Weights of a small encoder-decoder audio transcriber: decoder norm layernorm, trained on short read English sentences (LibriTTS-R).
Rows from block 5 of the text decoder of a small encoder-decoder audio transcriber, named by matrix and row number. Rows with one number belong to one neuron. Each number is 500 + 25 x the weight over its row's rms, rounded and kept within 0 to 999. All counts start at 0. Numbers have three digits each. After the name is the row's rms in percent of the matrix's.
After each neuron's rows are labels from the 100 texts, of 14976, where the neuron reaches its largest size: "tokens" is the input token at the peak. Only what is clearly more common there than usual is listed. The data: short read English sentences (LibriTTS-R). In brackets: how many of the 100, against the usual share in percent.
# gate: MLP gate (decoder.blocks.5.mlp.gate.weight, 672x256), inputs 104-155
# fc1: MLP up (decoder.blocks.5.mlp.fc1.weight, 672x256), inputs 104-155
# fc2: MLP down (decoder.blocks.5.mlp.fc2.weight, 256x672, transposed), outputs 104-155

gate.77 062:510530464485511521443486464471540514483451506506488514495480515532502499477461514512531517508505474464520473522540453483529528509517486521506478458470500484
fc1.77 065:498492531539526490559471495535496480484544514504503508519505483488493498509536516514483498471442539475499531480471507512503507504501490508495499533517505524
fc2.77 063:494535496519480496507491482479494492530482542483533520486502483511541499527481536473515482448489488561487485521549492533482457473504498499532484504470447488
tokens: "go" (83 vs 0.2)

gate.550 121:487511451503477513510538483556466540481508501513513470476529500493509508472533483529492513497465537513518523489473495522574515491472494483490474515512536518
fc1.550 117:492495493493481466521517460533495528481520492527513501476572464489517476510491473536505511533475548489508512505473515507561519497482507519505462529526534521
fc2.550 127:515525457468459498493476524471526477497479480527468506517510517492523491513466514494544501493458526504522464459487500496480515502481541497472517520506429528
tokens: "wish" (24 vs 0.1); "want" (13 vs 0.1); "used" (11 vs 0); "ought" (9 vs 0)

gate.146 118:519505527504466531477525515528495500542496506497541531516481502497480464459479536512530498531473524507487519453480504484490498522478459549506495490497512479
fc1.146 126:503503486531505534476498501498460499524536477530481497535455489469467497545483541493508500482490532530462483533477481472467450532475464509506525528540518502
fc2.146 123:534478511489477503483487541529525503474482501506502508486487469515486477517514478536526528478532479429538514484544510509492477491499472513505541531520492516
tokens: "is" (24 vs 1); "am" (22 vs 0.2); "was" (11 vs 1.1); "i'm" (7 vs 0.1)

gate.370 141:451463485527487508502486528497485491488504464479547505471478527529498499511482520497496487486495503505496501520478486506492497519513526529511477498463468488
fc1.370 137:460497499546485493486526544520523490506490467485487508511488490512505495504514498455532489505525483501482521506498532524459517445502515463548484496484470518
fc2.370 142:497491491444491484511521508503505521547455447500468471474491477515483475495451482552499495460547496480543511529519490496498485532537489476499464495487488510
tokens: "he" (42 vs 1.3); "she" (20 vs 0.7); "in" (10 vs 0.8); "i" (7 vs 2.3)

gate.535 131:496537489471482493497477465492517513508432483499492519479528459521484478522465472541503501480486491514508465514505522467515483534536494497515533488516490490
fc1.535 132:515537510468468488473472500493526492477486546518467509519492466464480497524471458490561527512513474531497497525502503499513503477508505517481526493470500510
fc2.535 129:476509470507522517519551521495501492479485510513505497530485507498541487489502500509481535485540466477505509501486477496544495538533527481466487488496523479
tokens: "do" (16 vs 0.5)

gate.220 083:505471506508548507511492516470514458523508514484487478468503533507499513475522506500498528461480476492537518471514460504524513515479528497521525530448465543
fc1.220 084:521467520451476498519481517522478482471527511509453560500527465487491515491494531469500491485487506494512494486515467497510535484475516494477509513464497494
fc2.220 084:557493522567555514497472505468520474471479554507493513506482510504506467466539527549511537454450511508517512535460477511505514534516479508491485508473522543
tokens: "want" (23 vs 0.1); "used" (10 vs 0); "ought" (10 vs 0)

gate.505 071:517479481495488477489519526505532511509495471487549531494466471504508547495525443536501543490488500520497506458525476504523490476527526502467497497513512517
fc1.505 072:504526532512515506527500503469472491484517513550477502502539513502522477541512521499520471513512522439521504521488469484465511469489489506495496497494465470
fc2.505 070:509518507462520511517504550485483515503493486483483488513511534498505517470525449511533485501538512521431491522485474517511498502499477514485517494451525484
tokens: "last" (8 vs 0.1); "moment" (8 vs 0.1); "time" (7 vs 0.1)

gate.289 147:534517474489500483519496488486482492530456479496483504534486502482488504469537496547457488506440505481518465488484523458490474506517496523473534491530537513
fc1.289 138:465502505514504539477504520516520505509554504468501493484517527475520436507429504506491522494515470507471522537513499515512500527471502485492466487502463517
fc2.289 131:486462441473473503507517495513450487511462508502504507485497506503506525463543492518482506471490492505475522505470501553511496527454469526492527555504523487
tokens: "is" (42 vs 1); "was" (25 vs 1.1)

gate.340 036:478478441503493504519498516517530512498516510512466549547516514490466482492523515574468506499507466509533457464485497565469490472496470512469498475519509520
fc1.340 051:477538495488507492517540547483479499486507512515482550499546502499499453528506468486496532519478491476465507489511483500477507472483509459432494478467535536
fc2.340 040:487526504509467501507489514459468523499486524518481534477507508472470535487489475486559524504482483488524516535525467491471503491479502489466491444507488510
tokens: "he" (27 vs 1.3); "she" (24 vs 0.7); "i" (20 vs 2.3)

gate.13 137:528500469532518515520480492502572484528491527539505504495491499498536483505477497452503497456460487542489513468505497467444520535471501518519536506473515520
fc1.13 138:488461519484539500516475510457502510548469492537481489465529531470509496520473491475537517487496568504483552487489504523449523550487487527470469490525472499
fc2.13 136:538506466514488522512496519530529455502505504507453486507481497493446501488524488514529521497480460501513457476499476546509504465499491486479498545478565534
tokens: "is" (32 vs 1); "was" (21 vs 1.1); "had" (16 vs 0.4); "has" (14 vs 0.1)

gate.662 038:497549471517485499497474474547472506502463490481500543494506479475500507532457524478512447508489488514479463504525505487516473497484506486495521485556475508
fc1.662 033:516474554469516516480526551477493494492498478481500474503480490498506476493498529513502564473501539509495518506504541516539512462535490479489491510490498469
fc2.662 035:484449492469496514476514526475498517474534473452506495493571468523475475486536502544484517485517533517481510480529496496484518536473490491438491501493472461
tokens: "go" (47 vs 0.2); "come" (22 vs 0.2); "went" (8 vs 0.1); "going" (7 vs 0.1)

gate.185 117:489496516472512506547487472499527516529526492538478546522518458473492507486479513499545499488501506538496514460454504457472479531504504486506510477512525515
fc1.185 113:523516522521517508518482484522478494491474517486545485465476526508512470482526517507502501507502490489496477526510530580478516479450495489517530526515499500
fc2.185 114:531541501514460551471509539520471541531498504498516520506523520531533486515512522514498489485514531535490485469492490518507493491489526522501486518501465498
tokens: "do" (75 vs 0.5)

gate.412 134:453497487453462472508562502527514552514491517495529515504499487478503526504505476507483511517536473497508457504488544496459471547565458529487489511509547490
fc1.412 130:510464510486492519509461505482506473507480512494491493514438525515508447464506491480498494483463462473523534506468459492513551478456548461501512536480451506
fc2.412 128:526509553515530507550461537480524526506482541495481509504494511474483491497484495460499540458469483496478510533556535501483479474503536509527500490508473495
tokens: "last" (9 vs 0.1); "and" (9 vs 1.2); "moment" (8 vs 0.1)

gate.376 110:513492457464460494515467483498509513496500486534527486485524513472454496475468453503494478525449507526515540507531547508516530477520494486458470496514508473
fc1.376 124:475491488508468520478505486488498503489506476518477524510476500496502509484486501481499524511500515500512525456524503500467508512512517519497527469516497505
fc2.376 114:473501493477530472540482457492516511491457480523481517534459581489495505502501503496538525489502476510466507515455462503491489497537521548520508521477525521
tokens: "do" (21 vs 0.5); "very" (7 vs 0.2)

gate.123 132:520493512458534513486507497515485501456507501526515513534521546508444519456486509526486492509520522527510502539482537453477510449503509565556507498496503535
fc1.123 121:488488467524522458522549533433489474520493516482468463463506447483532468543500523497493468484460490483539506455458486474511512524518508439452503538545500518
fc2.123 129:479476510486523477479501477531566544500500507495525518518523466460449489537501495532541512457493484505476503445533484522533487487510496548529511524577536511
tokens: "is" (38 vs 1); "should" (22 vs 0.1)

gate.118 035:493475476507515543508498510487520501474520506465522479472512517544507511507468519463482471534486529478528471471493503520494470474498501514499495516476502451
fc1.118 040:497507488480508447517500489519512486524478470501507510474494529485534522478494463521477465488571527495517500454507454463489456539544517543480482506474530492
fc2.118 036:462493488478508491480470489540521492510523481509549507507532511488453472530505510497483474525514543496489512440503474476539535488474493480470548533524511509
tokens: "he" (56 vs 1.3); "she" (29 vs 0.7)

gate.542 154:509476520528500490488505502527482534521516528529501493476527526465499539504482489523483506485503517521560459500507513489523511521517508490537469490529511489
fc1.542 149:500540522495504481490495465470497469461496476492521553475440540510509502560523520509518462518502491497481507469533497495538502513513516512490517483482489500
fc2.542 148:471507511444492523495539506514443523493466488506504496512502495467484462525469506488506501464529513559524509528492508508522494463475491502504481488465506433
tokens: "last" (22 vs 0.1); "first" (10 vs 0.1); "this" (9 vs 0.4); "it" (7 vs 1.5)

gate.191 143:519541496478486523525473469505513461478504527525530541522512549517460555517510509517498487496488530524520481506525575473542507487494486537505501502494501534
fc1.191 136:524459507498527505529522537544506485518478497505470464509512513480537533487551467504461507506518469532484531516500461494513529528481503478480506496487494484
fc2.191 134:541518484470479524455515501484511533480492502560474493499512515459515530538475533525486517490514500519510504487469540536492534506489512474499511468518497521
tokens: "is" (9 vs 1); "was" (7 vs 1.1)

gate.356 127:474476508476513496510491485511560497508478495543555531519471517457506505556504525498515497482439519487502503502510520516514498496519478487508470507496476581
fc1.356 135:499511524510450483544471501516530514504514517567507520497505479532450456461510482488500504506494479521479469507477497481487520471541496482505496495538501539
fc2.356 134:502480463478475472452491488504511465475514517503505504487526516535540503498467512484518543515541512505510492533547519501470525483482489550491480497481506527
tokens: "do" (12 vs 0.5); "'" (11 vs 0.9); "him" (7 vs 0.5)

gate.316 049:488546465509461502511528552530495517473491519478476477513536476503476502496497541490473504529516524490511494537534478512496486529471540524461495488502482504
fc1.316 045:543533464506475494502472482489475496517493488503524507501505476485470485503505518513516472448520524504497475562479516505469482521470509497447541479474464501
fc2.316 047:494503475468527498502468530501495513481458507520447487499505503511503534475493476496447530484495519507506464495531484479486502487538515516533534492537528500
tokens: "he" (24 vs 1.3); "she" (22 vs 0.7); "i" (7 vs 2.3)

gate.644 106:498507513500471451464509523462501542525504472486477491486525571467496539453517507496515485516520490526530529525523481469516415520491511472535512504514524532
fc1.644 112:518467510487498496539454485539541498497440518494507509540473486472519503492524443499551486510516513474501533489481467527477488504525527414476499481449506560
fc2.644 106:475537468505503492497482543503490469510549507496519521511491489490491519499515519499471460513483478473494518458527482444537516513520514518492499560481543483
tokens: "do" (24 vs 0.5); "am" (18 vs 0.2); "know" (11 vs 0.3); "have" (10 vs 0.5)

gate.405 103:530459446422485530510476504478495511573504538483476505513543464521514485545495512466518502508441502507487526496557518441505505529446518520513505474479479486
fc1.405 096:505500498440469548473469493521479487563449476487504532483554453453524497501471538458497481473449530489506513487528509467522506514467508493489488472450478537
fc2.405 102:462471535488534497513537524443486508463450534489495524481523495502498494494517503547554500507471527489453519491475520469472527507481477458511513434509539484
tokens: "want" (49 vs 0.1); "used" (14 vs 0); "ought" (11 vs 0); "like" (11 vs 0.2)

gate.630 041:493477474481504496480490489499483488524539502500504480481496492489494458548503467487473504493491501511508525508478502505488485544456491497506534446535501494
fc1.630 041:559532494517495487483494533465505476511545506484477544508506502510466513504481465493481502465477491512462477523523478515494467492520464473512480555540470477
fc2.630 040:453475487478513513534535470525518551482497467483519499511506490525474540460497560527499482502526460503505487487504485506539512434508484501499459484507489486
tokens: "he" (31 vs 1.3); "she" (19 vs 0.7); "the" (10 vs 3.3)

gate.168 143:479499460503500496537529475468480521509508496546491473485519487471466482547513465464460506497514495496536545502530495507468504523511482503510466536514513510
fc1.168 135:453517469553536527484515499481480487487501503551466489498536533492527521471494507470497489519479481494477509503474506513492509496497507459529482485485512497
fc2.168 132:517475507517580487524501520489441504447491539528472504452474469529503481544498515493469489518515465513512524473501493471500517482446523525509501534538528491
tokens: "do" (36 vs 0.5); "<end>" (35 vs 11.4)

gate.110 045:538511480484480491513479479457490465526509508527518539497529514514504439480528545515509531497514469474491535496509485523509495486505547490525516503449531539
fc1.110 047:483493493520550545504502519523472520504533519516502472512482523475517533489495469467508493512506544470498467500471528458498511509502488541468477491527513475
fc2.110 051:480536525505511522461480506490450503481526520529488501511492458494531550509522533464498479461532497494499436519507508513537486528514505491491502549504505515
tokens: "go" (13 vs 0.2); "no" (13 vs 0.4); "done" (9 vs 0.1); "come" (7 vs 0.2)

gate.88 035:470492521471501515521535541488461511464481507516495490533495459481508480486464495461503514484513528523454504494545530520519505513475502478471487537552474511
fc1.88 036:502495534484533499450516538511482468497523500501490476489495490489497478519504523496520487480562501512460508474511459457528466516495504468525504539514517504
fc2.88 038:519487478481492488470503476512503515538501517510533482461500477498566515506489519489511452486503463475516517535529532478534544495488512521506505459479491478
tokens: "door" (12 vs 0); "so" (8 vs 0.3)

gate.661 042:511461521493522515463504496484481520495512468524440480467496456463457482511478493468505474521474516478470524516503468489563490515521476486451471512515504535
fc1.661 044:482476480512493495492498490490508506503505441501491481474494473479478457550484502488491461522453528532536567522523479518562512528534478506489486515492528544
fc2.661 043:513480509514507523519511502528509488491520539527579483537516488519515529534506497503556530498574468504511477485489522480444526485487556475509527505530479466
tokens: "he" (26 vs 1.3); "man" (10 vs 0.2)

gate.263 138:515495461446508502483529483467539514513473469508497479487538499512494529538521481494503490479502506504519491520481537499513488549459507500491536457509495565
fc1.263 131:484496534549508497514487511524478491501526516516511550510474510516487537440488512514488488507557480480491504481516489451478479478539498536545502540472485477
fc2.263 131:473522492531455507508514492517486474511497505573489531488511510499516467468481458451492483537494485520471544488509460516538483487491527508500489475504479524
tokens: "do" (76 vs 0.5); "are" (13 vs 0.4); "have" (7 vs 0.5)

gate.567 124:486485504508469510517514542516525514459465499500479526535470510485474497507491481502483511534473455495515534476522509475529490507520478511520507485503492522
fc1.567 129:460460521501518511484501502497531452525497494425538460474537503491499493503476481509496466480480480478516491534467462548494506496558526561477485481495510539
fc2.567 129:487537495506496541516486483523494488532498494489488501508539530489526496466473523483526535474494460500496481535515482520491519517549453516500480483495536520
tokens: "wish" (14 vs 0.1); "think" (12 vs 0.2); "am" (10 vs 0.2); "what" (10 vs 0.6)

gate.23 116:499516474496520482504513485493448505529464493490500486495554528518536507494505529497498472508488524499497486496488498488482525471480496519486520489519501595
fc1.23 106:465485498485477543486472500548507508501472492519526489513489468510494498457456483477505492490465531491487450505534526488508509509467532564468489458509518501
fc2.23 102:482520492474504511528535486507482525509536522497545494495467512494490505491491471506487483494439510486524509473538497537504472504506513448480519473556486514
tokens: "is" (57 vs 1); "does" (24 vs 0.1); "isn't" (7 vs 0)