Weights of a small encoder-decoder audio transcriber: log mel input, muon at rate 0.023.
Rows from block 3 of the text decoder of a small encoder-decoder audio transcriber, named by matrix and row number. Rows with one number belong to one neuron. Each number is 500 + 50 x the weight over its row's rms, rounded and kept within 0 to 999. All counts start at 0. Numbers have three digits each. After the name is the row's rms in percent of the matrix's.
After each neuron's rows are labels from the 100 texts, of 14976, where the neuron reaches its largest size: "tokens" is the input token at the peak. Only what is clearly more common there than usual is listed. The data: short read English sentences (LibriTTS-R). In brackets: how many of the 100.
# gate: MLP gate (decoder.blocks.3.mlp.gate.weight, 672x256), inputs 128-255
# fc1: MLP up (decoder.blocks.3.mlp.fc1.weight, 672x256), inputs 128-255
# fc2: MLP down (decoder.blocks.3.mlp.fc2.weight, 256x672, transposed), outputs 128-255

gate.528 128:494492470483533523521412584501541589464422454485513475449499436467519564486563532519497425490502518538459432495440539468448531543504590417457574619478578537481442450369440437480445496468573528546457494553554444497575522513481372499488490509418581480440515443545463595387542520500463429479456513553494605564557437506483537488525490509536574522594589455411457507529490524512489508444567
fc1.528 120:505536484534548459554452545528501581491441458486540531485544450485527522501538504498512493480523463516499424472483550429493541610473586418385472601469522502527526498440422446424501473525528506552449537526561523509567536545433454523531496478481565373471503421538471548471550485554415518495476478502582575540485490438495633481445539496540528483614540527397449564515471535500476452397519
fc2.528 128:511536521494539429553552491486570506572573491547458449545524485439506473453514415476525483500514521480450496454488525514508448564424546502487417466482568556578582521512490563527479504481467411390549426558517476480525502571420589489575580599486468494466463519484519490449380524466579510451532529455451469430525476484462469400516485486515560477504528547509552442417439532530532484509613
tokens: "there" (32); "<end>" (28); "more" (12); "now" (8)

gate.83 121:573526495539460404525515497510521498469565532508447440581552556519496443478524537394527486612558351506399473486401481584471478473515421473539499420487511520484513411471480529418477548514498508506555497472458494497410507408431444547609516501436502520501552514553513496499512437546467517530486446510486448542496529494603485447540520462332453507517457501575511542472596529449502513427599
fc1.83 120:304512461535537545443513472551484469429493471477492534407507499483451589502504490543423486441520492532571565439586493531518431488514470585527488609464440444469544555503447477390536540440481425517414562462494449479522428519548495485412474547460520435497521457505501476495532484497481445446487440583512527482457444509418479510567574491576545458380604479482511550502441541572513496582506
fc2.83 118:491500534575425554499480480486500461508588525517482450550439505496505464495507380457406549525517459598539519510524488471546482590542532464482509419503487505548499485476529497575553492486501549481533519558483494541468511514520460485423517470492521575474472466524391431465498409487545428576492500416473453518484400477477473447453408575520508525452559496575421435458511537517370481546513
tokens: "you" (32); "the" (11)

gate.179 091:472450487480425551462472512506475505511514438463481521537483542452565451582442505397525585428574457516469528516530542474454565627477454544568491606483487525541422485547532532431488495514504551566564491602489442508550511440536526588559468495474466543452482431520464519509506470587488384423565594504433564489514506446535508408523442451556434552531558520583478525549440441483580462414576
fc1.179 090:499453486559487504455465516455441493499498512496508494557564569436482490475429538431515524588639587452548511454527509566492543615484442436486487526571473538427470463470560492457405500538474515534565534383493505466543519517507665492523485483496513520494515526478517539534552521561579580569434575484519446456504502440502413500553371513427439467573491416526487527541591520476431533603544
fc2.179 083:486497569528456467476516477523557522577478514423488638434490543526479534471504554485562513441526432562525503435479464550594457579399510573452542431434466499535402464443428465513612491458514472526440547466510558458508563486473479503492509508568555441496545532549412442422412455531474488502516551524593542457546568566551450531465570527591523498441437470407474524558474427508500444478463
tokens: "you" (76)

gate.511 113:514555441615544481475500537537500491543455536496533588512465493521479562492503437539375471393444474462540498489354531530606496477395500439534480518565521550575481505511486480442487466568499392460480522424375479523473508479559393554539546488471496396541430471490469501515448514539561532458493526450451537437505516403466568522523530460453435515477488544400529530579627522510475465478597
fc1.511 116:543570445530552474482569485544528444436434520567459433534435582378534470536471569501454601375476462508441465463431535558500512486534514479435518438499479541445482536490578371525512527565531387477423584478526544472586475492503528481478467525416547472462432471536552413439626424498494481423491538451489514470566555526512506514606538495444461394472453430580470440498511634519470540495485
fc2.511 118:482484552467555451455574513557483578477471472547447384506503422454567521540520443484421511549502512544503553530463496442517499512545560592570496487499548510527449503584477569522570497592571505488452448547442575514570509489521461485504533455556530527505567489454485519489525470531556492441510432485459411492500596475445406473546529536471478467512405417625439444483561502479425530550461
tokens: "tell" (47); "with" (15); "told" (13)

gate.530 109:473607446566506478497443505537585546528437517552598449532437540418435549428533517454451548544528411519503566457426513514449521496523586477476396463494447468507520531458481486518394463432491541528500531489519487511455581559459434439484565455437450514561515621503613547511535498547394489484486626534491491564576473491573542504452474552507471510543492508445598484558615492478495539504447
fc1.530 111:428546412487514551522486527526552502561630405461547496504408483491499486428437473469445519440453456568539489501636541436554350496483583451522535534471516501483464468520487497508604429465514490466471470513517528539456449497521542617518425539506510516462468406505530483585515489413507417576548399461455548496560513453384477574425500479533486446486550468622506454590523534519525392581463
fc2.530 101:598471530469512538504494497580544530522396547428470473521558544417502494522486456555560461494483550550502547439474467567514461492427492551453432521562513435423560487480487457472503454531541425602423535414448428510543549514499571511487497546528450476598502567474472607510549543415493525463558523525439441458534478551570442557489435511510553497486615421449506583557545539424387443530449
tokens: "tell" (34); "knew" (17); "glad" (9)

gate.644 120:465528393545523511477500495495555537563542476537547491488448428387462453523481543561606468420476545568541454481506459510472547554335500523484591428430492501455380394534538532507471524377457497545518514487556509539442461543567518560513451464500428513506507531448494479432591520527523481420479531581485513476500563508469385499490540481556523474611504457476551599545512549588553492474578
fc1.644 111:483567424479528564536549501562517574536515357538517438458450469374404447479550513486530418456523543581493480503552416475500494558392555569454583490484494506503429423538481526523461509456471525486487511554491560518487428507608516590540535517552419525474518618504451459440539507564457514511539469571446434516499542487492425495410435463566513519605464439423527558544465556539553461452556
fc2.644 106:457435533517490626615450444542549449563487512485512505485559510568523435443522625439492481514487436385438548452450649483496492417474486550429496521544437490465479531520521492504505566578399453419556480478483563556522488400505417431495513517518549542468461442506583450495515496470503437553508451527481484532495491514473543551376502569472504513453587469478521439545593492535495486369587
tokens: "all" (17); "his" (8)

gate.592 110:495483471445557512440490543548497536522514424444502365554529515441556541506542510462503543489555486560521421561533519514537518525557496456454553478554497540551386515496361529558439495498534487511517493437530526554499491490584547500574444540488491592593550459484565562525485482400539550518477493527513576541528448499516528411457443510611567481544485618487413501493594480471478482485499
fc1.592 103:577506381446485521584503471599512547565564578434516476538517512503560447530458475462455502431601477515590489526577480484494509499540513526498447538517469456538480511450575418446384508455545487562490436382452466423529526503509489468585392550598477531507533476493573513481449565504499435555496500508462605648536476544534489491503513436552576418514501435478485522525573370574472447538488
fc2.592 110:561495521402499518448474533517470404514480444562447487559532426451507440454331511492457410433468510555473498454448549494489500544581453500473460405473565569464483558585448455479510559520513519416508572519500475503463457434609581565462506606599544481506454526561441450462481534454571544564562497462565515484551437483458524509442468470414470444463540577469491438498434507523503580511524
tokens: "all" (56); "quite" (13); "more" (8)

gate.353 048:439490483490550409421476509623423479507458562404446627495527529467551494503445555442474576579503530473460446471486475529548476484496480576542504568432490578531518595522464611560559495490411515499452528437529474490492461507526474571526495551481451574549499543566480534627455473561457546532496518416462458477612434464586588476544490492480472471436439516398511439437543523464575525513448
fc1.353 054:488542609450476413450570568480549493598542547459500495472451460539574515498492617524452518486440424500562538428486482517511418495537501439474480524474513414480518508455476483538589483469526523490469585519498468442506563496598419491451497457532458527487454522461481558464491432588372536496532430564502464533577572538470380488474525408491492516500449495430544512521484503529402531452507
fc2.353 051:520438553464513530535484522481494471464530524478388459481576494497477514454531482413516438527529519407469480609486625558523424481494476498445474582540498518572507521483553491479504496551588421510475477465421473524407535540478470432540481505607478557483510509423490568573463472439484406520455563442589503484453466424528514580462512507437553553472444625536593495514430540508441492533589
tokens: "you" (24); "and" (18); "not" (16); "is" (12)

gate.340 049:428409559427521461506512391476471420374511459495483638490447473537567481546532454517594499474480469532487410438434459601505465567506508501496535496436506490459432535569500435567519559421514545457449492461564463410527438501444494493532495499557551508565481496502423471485500500458581574391489544425576454533587485476539586521506593527509515576573564588465491488454491470453530493586501
fc1.340 059:478534499549506551545419510487471544554553549495459443434516534491462509500536467581504527438514555553444438421516528503497543472529494486483475529548543368536495561367553500525453539486495453539578526528523441598493595529500514530473471451476490484521528520483513516476578469493497454552432442452480524497585428511429506483641480558440464438533480455464526553426502520465518463523541
fc2.340 051:495547496479497559519463549510610536479530552536450531558598522563514586443488452476542485508579535524519472456436472556493487548485592464463472512577468387515491517456488514434516513494438451570447521506476455535491623470498497521512420492428334507522494433436528504459473589481369472416428638484574552533488468580536505418533522592546529442510461556552532550495488513555529547639535
tokens: "you" (21); "will" (20); "would" (15); "can" (11)

gate.476 139:523510456508445553436515497430545502474482565474586515496540516592467466467471589555492418502473496440473453543436500481490554500508462394494393494537567486520527463510515409569486488537496482503484497362509634558411457570493499450459518518469565512520496538523415498436388500464444550519596567484590522451468495585478421409512468531424491533459492402497503617472478429477527645532476
fc1.476 127:498501470471417545453479509475475487481532631592585441535566468609517448468508537495473448502511488421439445522481500437455506491484422382518474476520626516523468501505489395610501466520556439495479455387462611576423521546520455476489514536495550503418470524493439471420442501453491537476536601544573514417545498605504466449525470540419554522476471428540430604529529495439557606543466
fc2.476 150:585523446546475596501499526574557440413463501442488543464473443473463514564513519444528544636541442537481536460598571458493520579493535494490533547482544406469516428446523499480491486500505550440442453464569491456559546590507533492503423509446523476464459467491517513584464484503431483466535436380512506551469492483426483535534453531456462461445572521493607517485627575510444525533511
tokens: "you" (52); "i" (24); "there" (7); "he" (7)

gate.670 122:594529433500542464530559516510547510512473562415435531608548455559399545436418553418489400490482532580540483544539392397516427540485493576466501588558492486572533505450508460479452424448508465467474512496574485470544519529508516620483498519463517543474450559589448498584496507480460402492478426526516505482492481539411555495511489513546493500529486510414470657490498530542487533566547
fc1.670 122:432550516508560541523476478524544490608443544575565520472460514505446584474449516536551513466493512435499506466479484563455466514444565495480464504581493581422504492589529518477580427554484315482563461498531546549501514572470427523552544450537386435464450490425570503376401458517497539570476479491484503491536533527581504486620507496508537584435503452440511444512529365404541410481525
fc2.670 119:543510492470443419449459433490531627512574494362435452568540504499467426519513541405534532480496512621462497481549489492512472469486488539513521436522451446463520518524534553493459533565508596565440441535520409501518520498514594412456574455477577521511503454486519527503508551564468497495415457477571464487497533412390574480509478497469392480546465415539451577491547425511478432465480
tokens: "all" (94)

gate.279 114:567518537515501590496492373562438462472600449567500486551444402537552567445468510583461468498455474414525532524421623581462460495504478434504552493382500508461477488549485400513512448492498441526503549462480599414431558552499508530506451503521606525390429497456456508452522453502509559472632501481488421435483513505505448505595566538471524578399588535461490445401450526539477509573534
fc1.279 119:499647518500493562474469409402435548558484433525531489525412448558539538509553515469526475570499537530540439451505494527509551544461403418489466550470582528481417538429536547517435406481493543486609501498499526465501528552484537491400417540478585466510478458588579448543472419412539494528555443425491403529477428457503511464546470592506476483377511479517515531492587459585490491498548
fc2.279 111:585548467588564524506522460526529613477579457441518372474510528540526566514506579466602470541541461483541497523465481427486506569478493523599421445545513504511569527508565490411497466488469403495530539526440491467427411528528550478469584485645501527453507498500568463494535514572471482444479513392480467571458418508505590494471464503531507439482506511501520427560503545567542502479557
tokens: "all" (48); "he" (20)

gate.450 132:540515444626428557466470513480439554498488448432536552549467481552524558487506590565454419428458479553551452473430507480505609550507598478515509507531386432555472520566486492519578532589485512480494417449469530453449489529437491603547467491597476575577468499544486474394536467457508505548550465509526591437439497530522468495515476447426529395523485404429513488536492595469387463507559
fc1.450 127:464497582444542388472540396486589591405479503550445475441540589534540483540534491551501522555525438413503477523576552554526410472487460531460493476505587503447504520506525622434531508497575502508495606491481405529520525398431575505428583388464514458431495468415539564488475549519468454468425527472445447446533485421521509491510449541525542490449534574601518524522454535423602538459432
fc2.450 145:531515501473562555513491519541492476500545500475535446467562467493507500490470441523487506471411504419489500551379416448445531437485550623594516516424475544519492482516553436497482467476531504456530406482515452480446544465561565506462489581513417452532487545467484409591564418457489440490456547561502512553497465578583447520438496501572519531450505478480491586491469514489598503421404
tokens: "you" (30); "only" (10); "have" (10)

gate.77 130:461527517529541529479560542516450600506467430597588502525549500499543481507513428506547437412532460548567603421484494548484533518491485466561513540481424470548428472517608410517391461526524475514515597540496520470345516524534457499510525468498500467592422459529486499564516422426488489549491389557527507461494457566509501535493525382519384500373567437472519492486453458431435501564522
fc1.77 134:477446458516508563492457438497480542518476452443564576389413561491470482509514460575469527480517459480511436617518552431497457466527551617402481427485495495525558470533409529477585599483495541500504421497457453525588464472455491504575456458534491537475524534509434517476460483522477545492516484446539433534593548457518553523441496603412556457597532509551534469509476541511557595509425
fc2.77 140:567460477528497467532530577422474525552505471430515501496580445573463430422486539555486441451492539431473508521497533480536464556440535543619414475536391552497517456409504515588577531472529459502515520469571487434585527569483528509502467462424506556449524518545477523424525501465480482468505474441547484495542528431432526533487493562483463544498543465540567498502607486546556512543439
tokens: "all" (34); "must" (12); "know" (9)

gate.462 121:472473520621466523459509533408599420577528521518494497466503531521529442427469565586439532364508539532427475460463537608369498461557454503438488578485460469638477518450469594442552452573481430517500498485488492495509493532496419571484494453486449392499482499577510542444450571477542466563534501481545562527418369502564511494535587562461531516476475602467485461537549529445480489437428
fc1.462 125:539465552469491468419482491431491578467556463454576435474474457504463481483530451502462477500433567544433446506421526528502413552519512521489522453421526489452574496457504477563543438469483475434388434519475495519636547546527489442524553488498497464500485556490465486540489476585479509476517526501526555517494484565544566552511512459445465536477450440555620476469496450411467466451520
fc2.462 124:450491572530528513457503467504509434504474460516470523436383478510537501465508519533490540452432507558582551534497513511539419457620544527516488503413464424513418529581498444435457610462488487500436488494464555449433484601459470531578498508546419515520516512493516545442417514546475485505475507491520422487520552483449407529553545561493606443538546382534525552444462493503551520453527
tokens: "you" (30); "he" (24); "it" (17); "she" (8)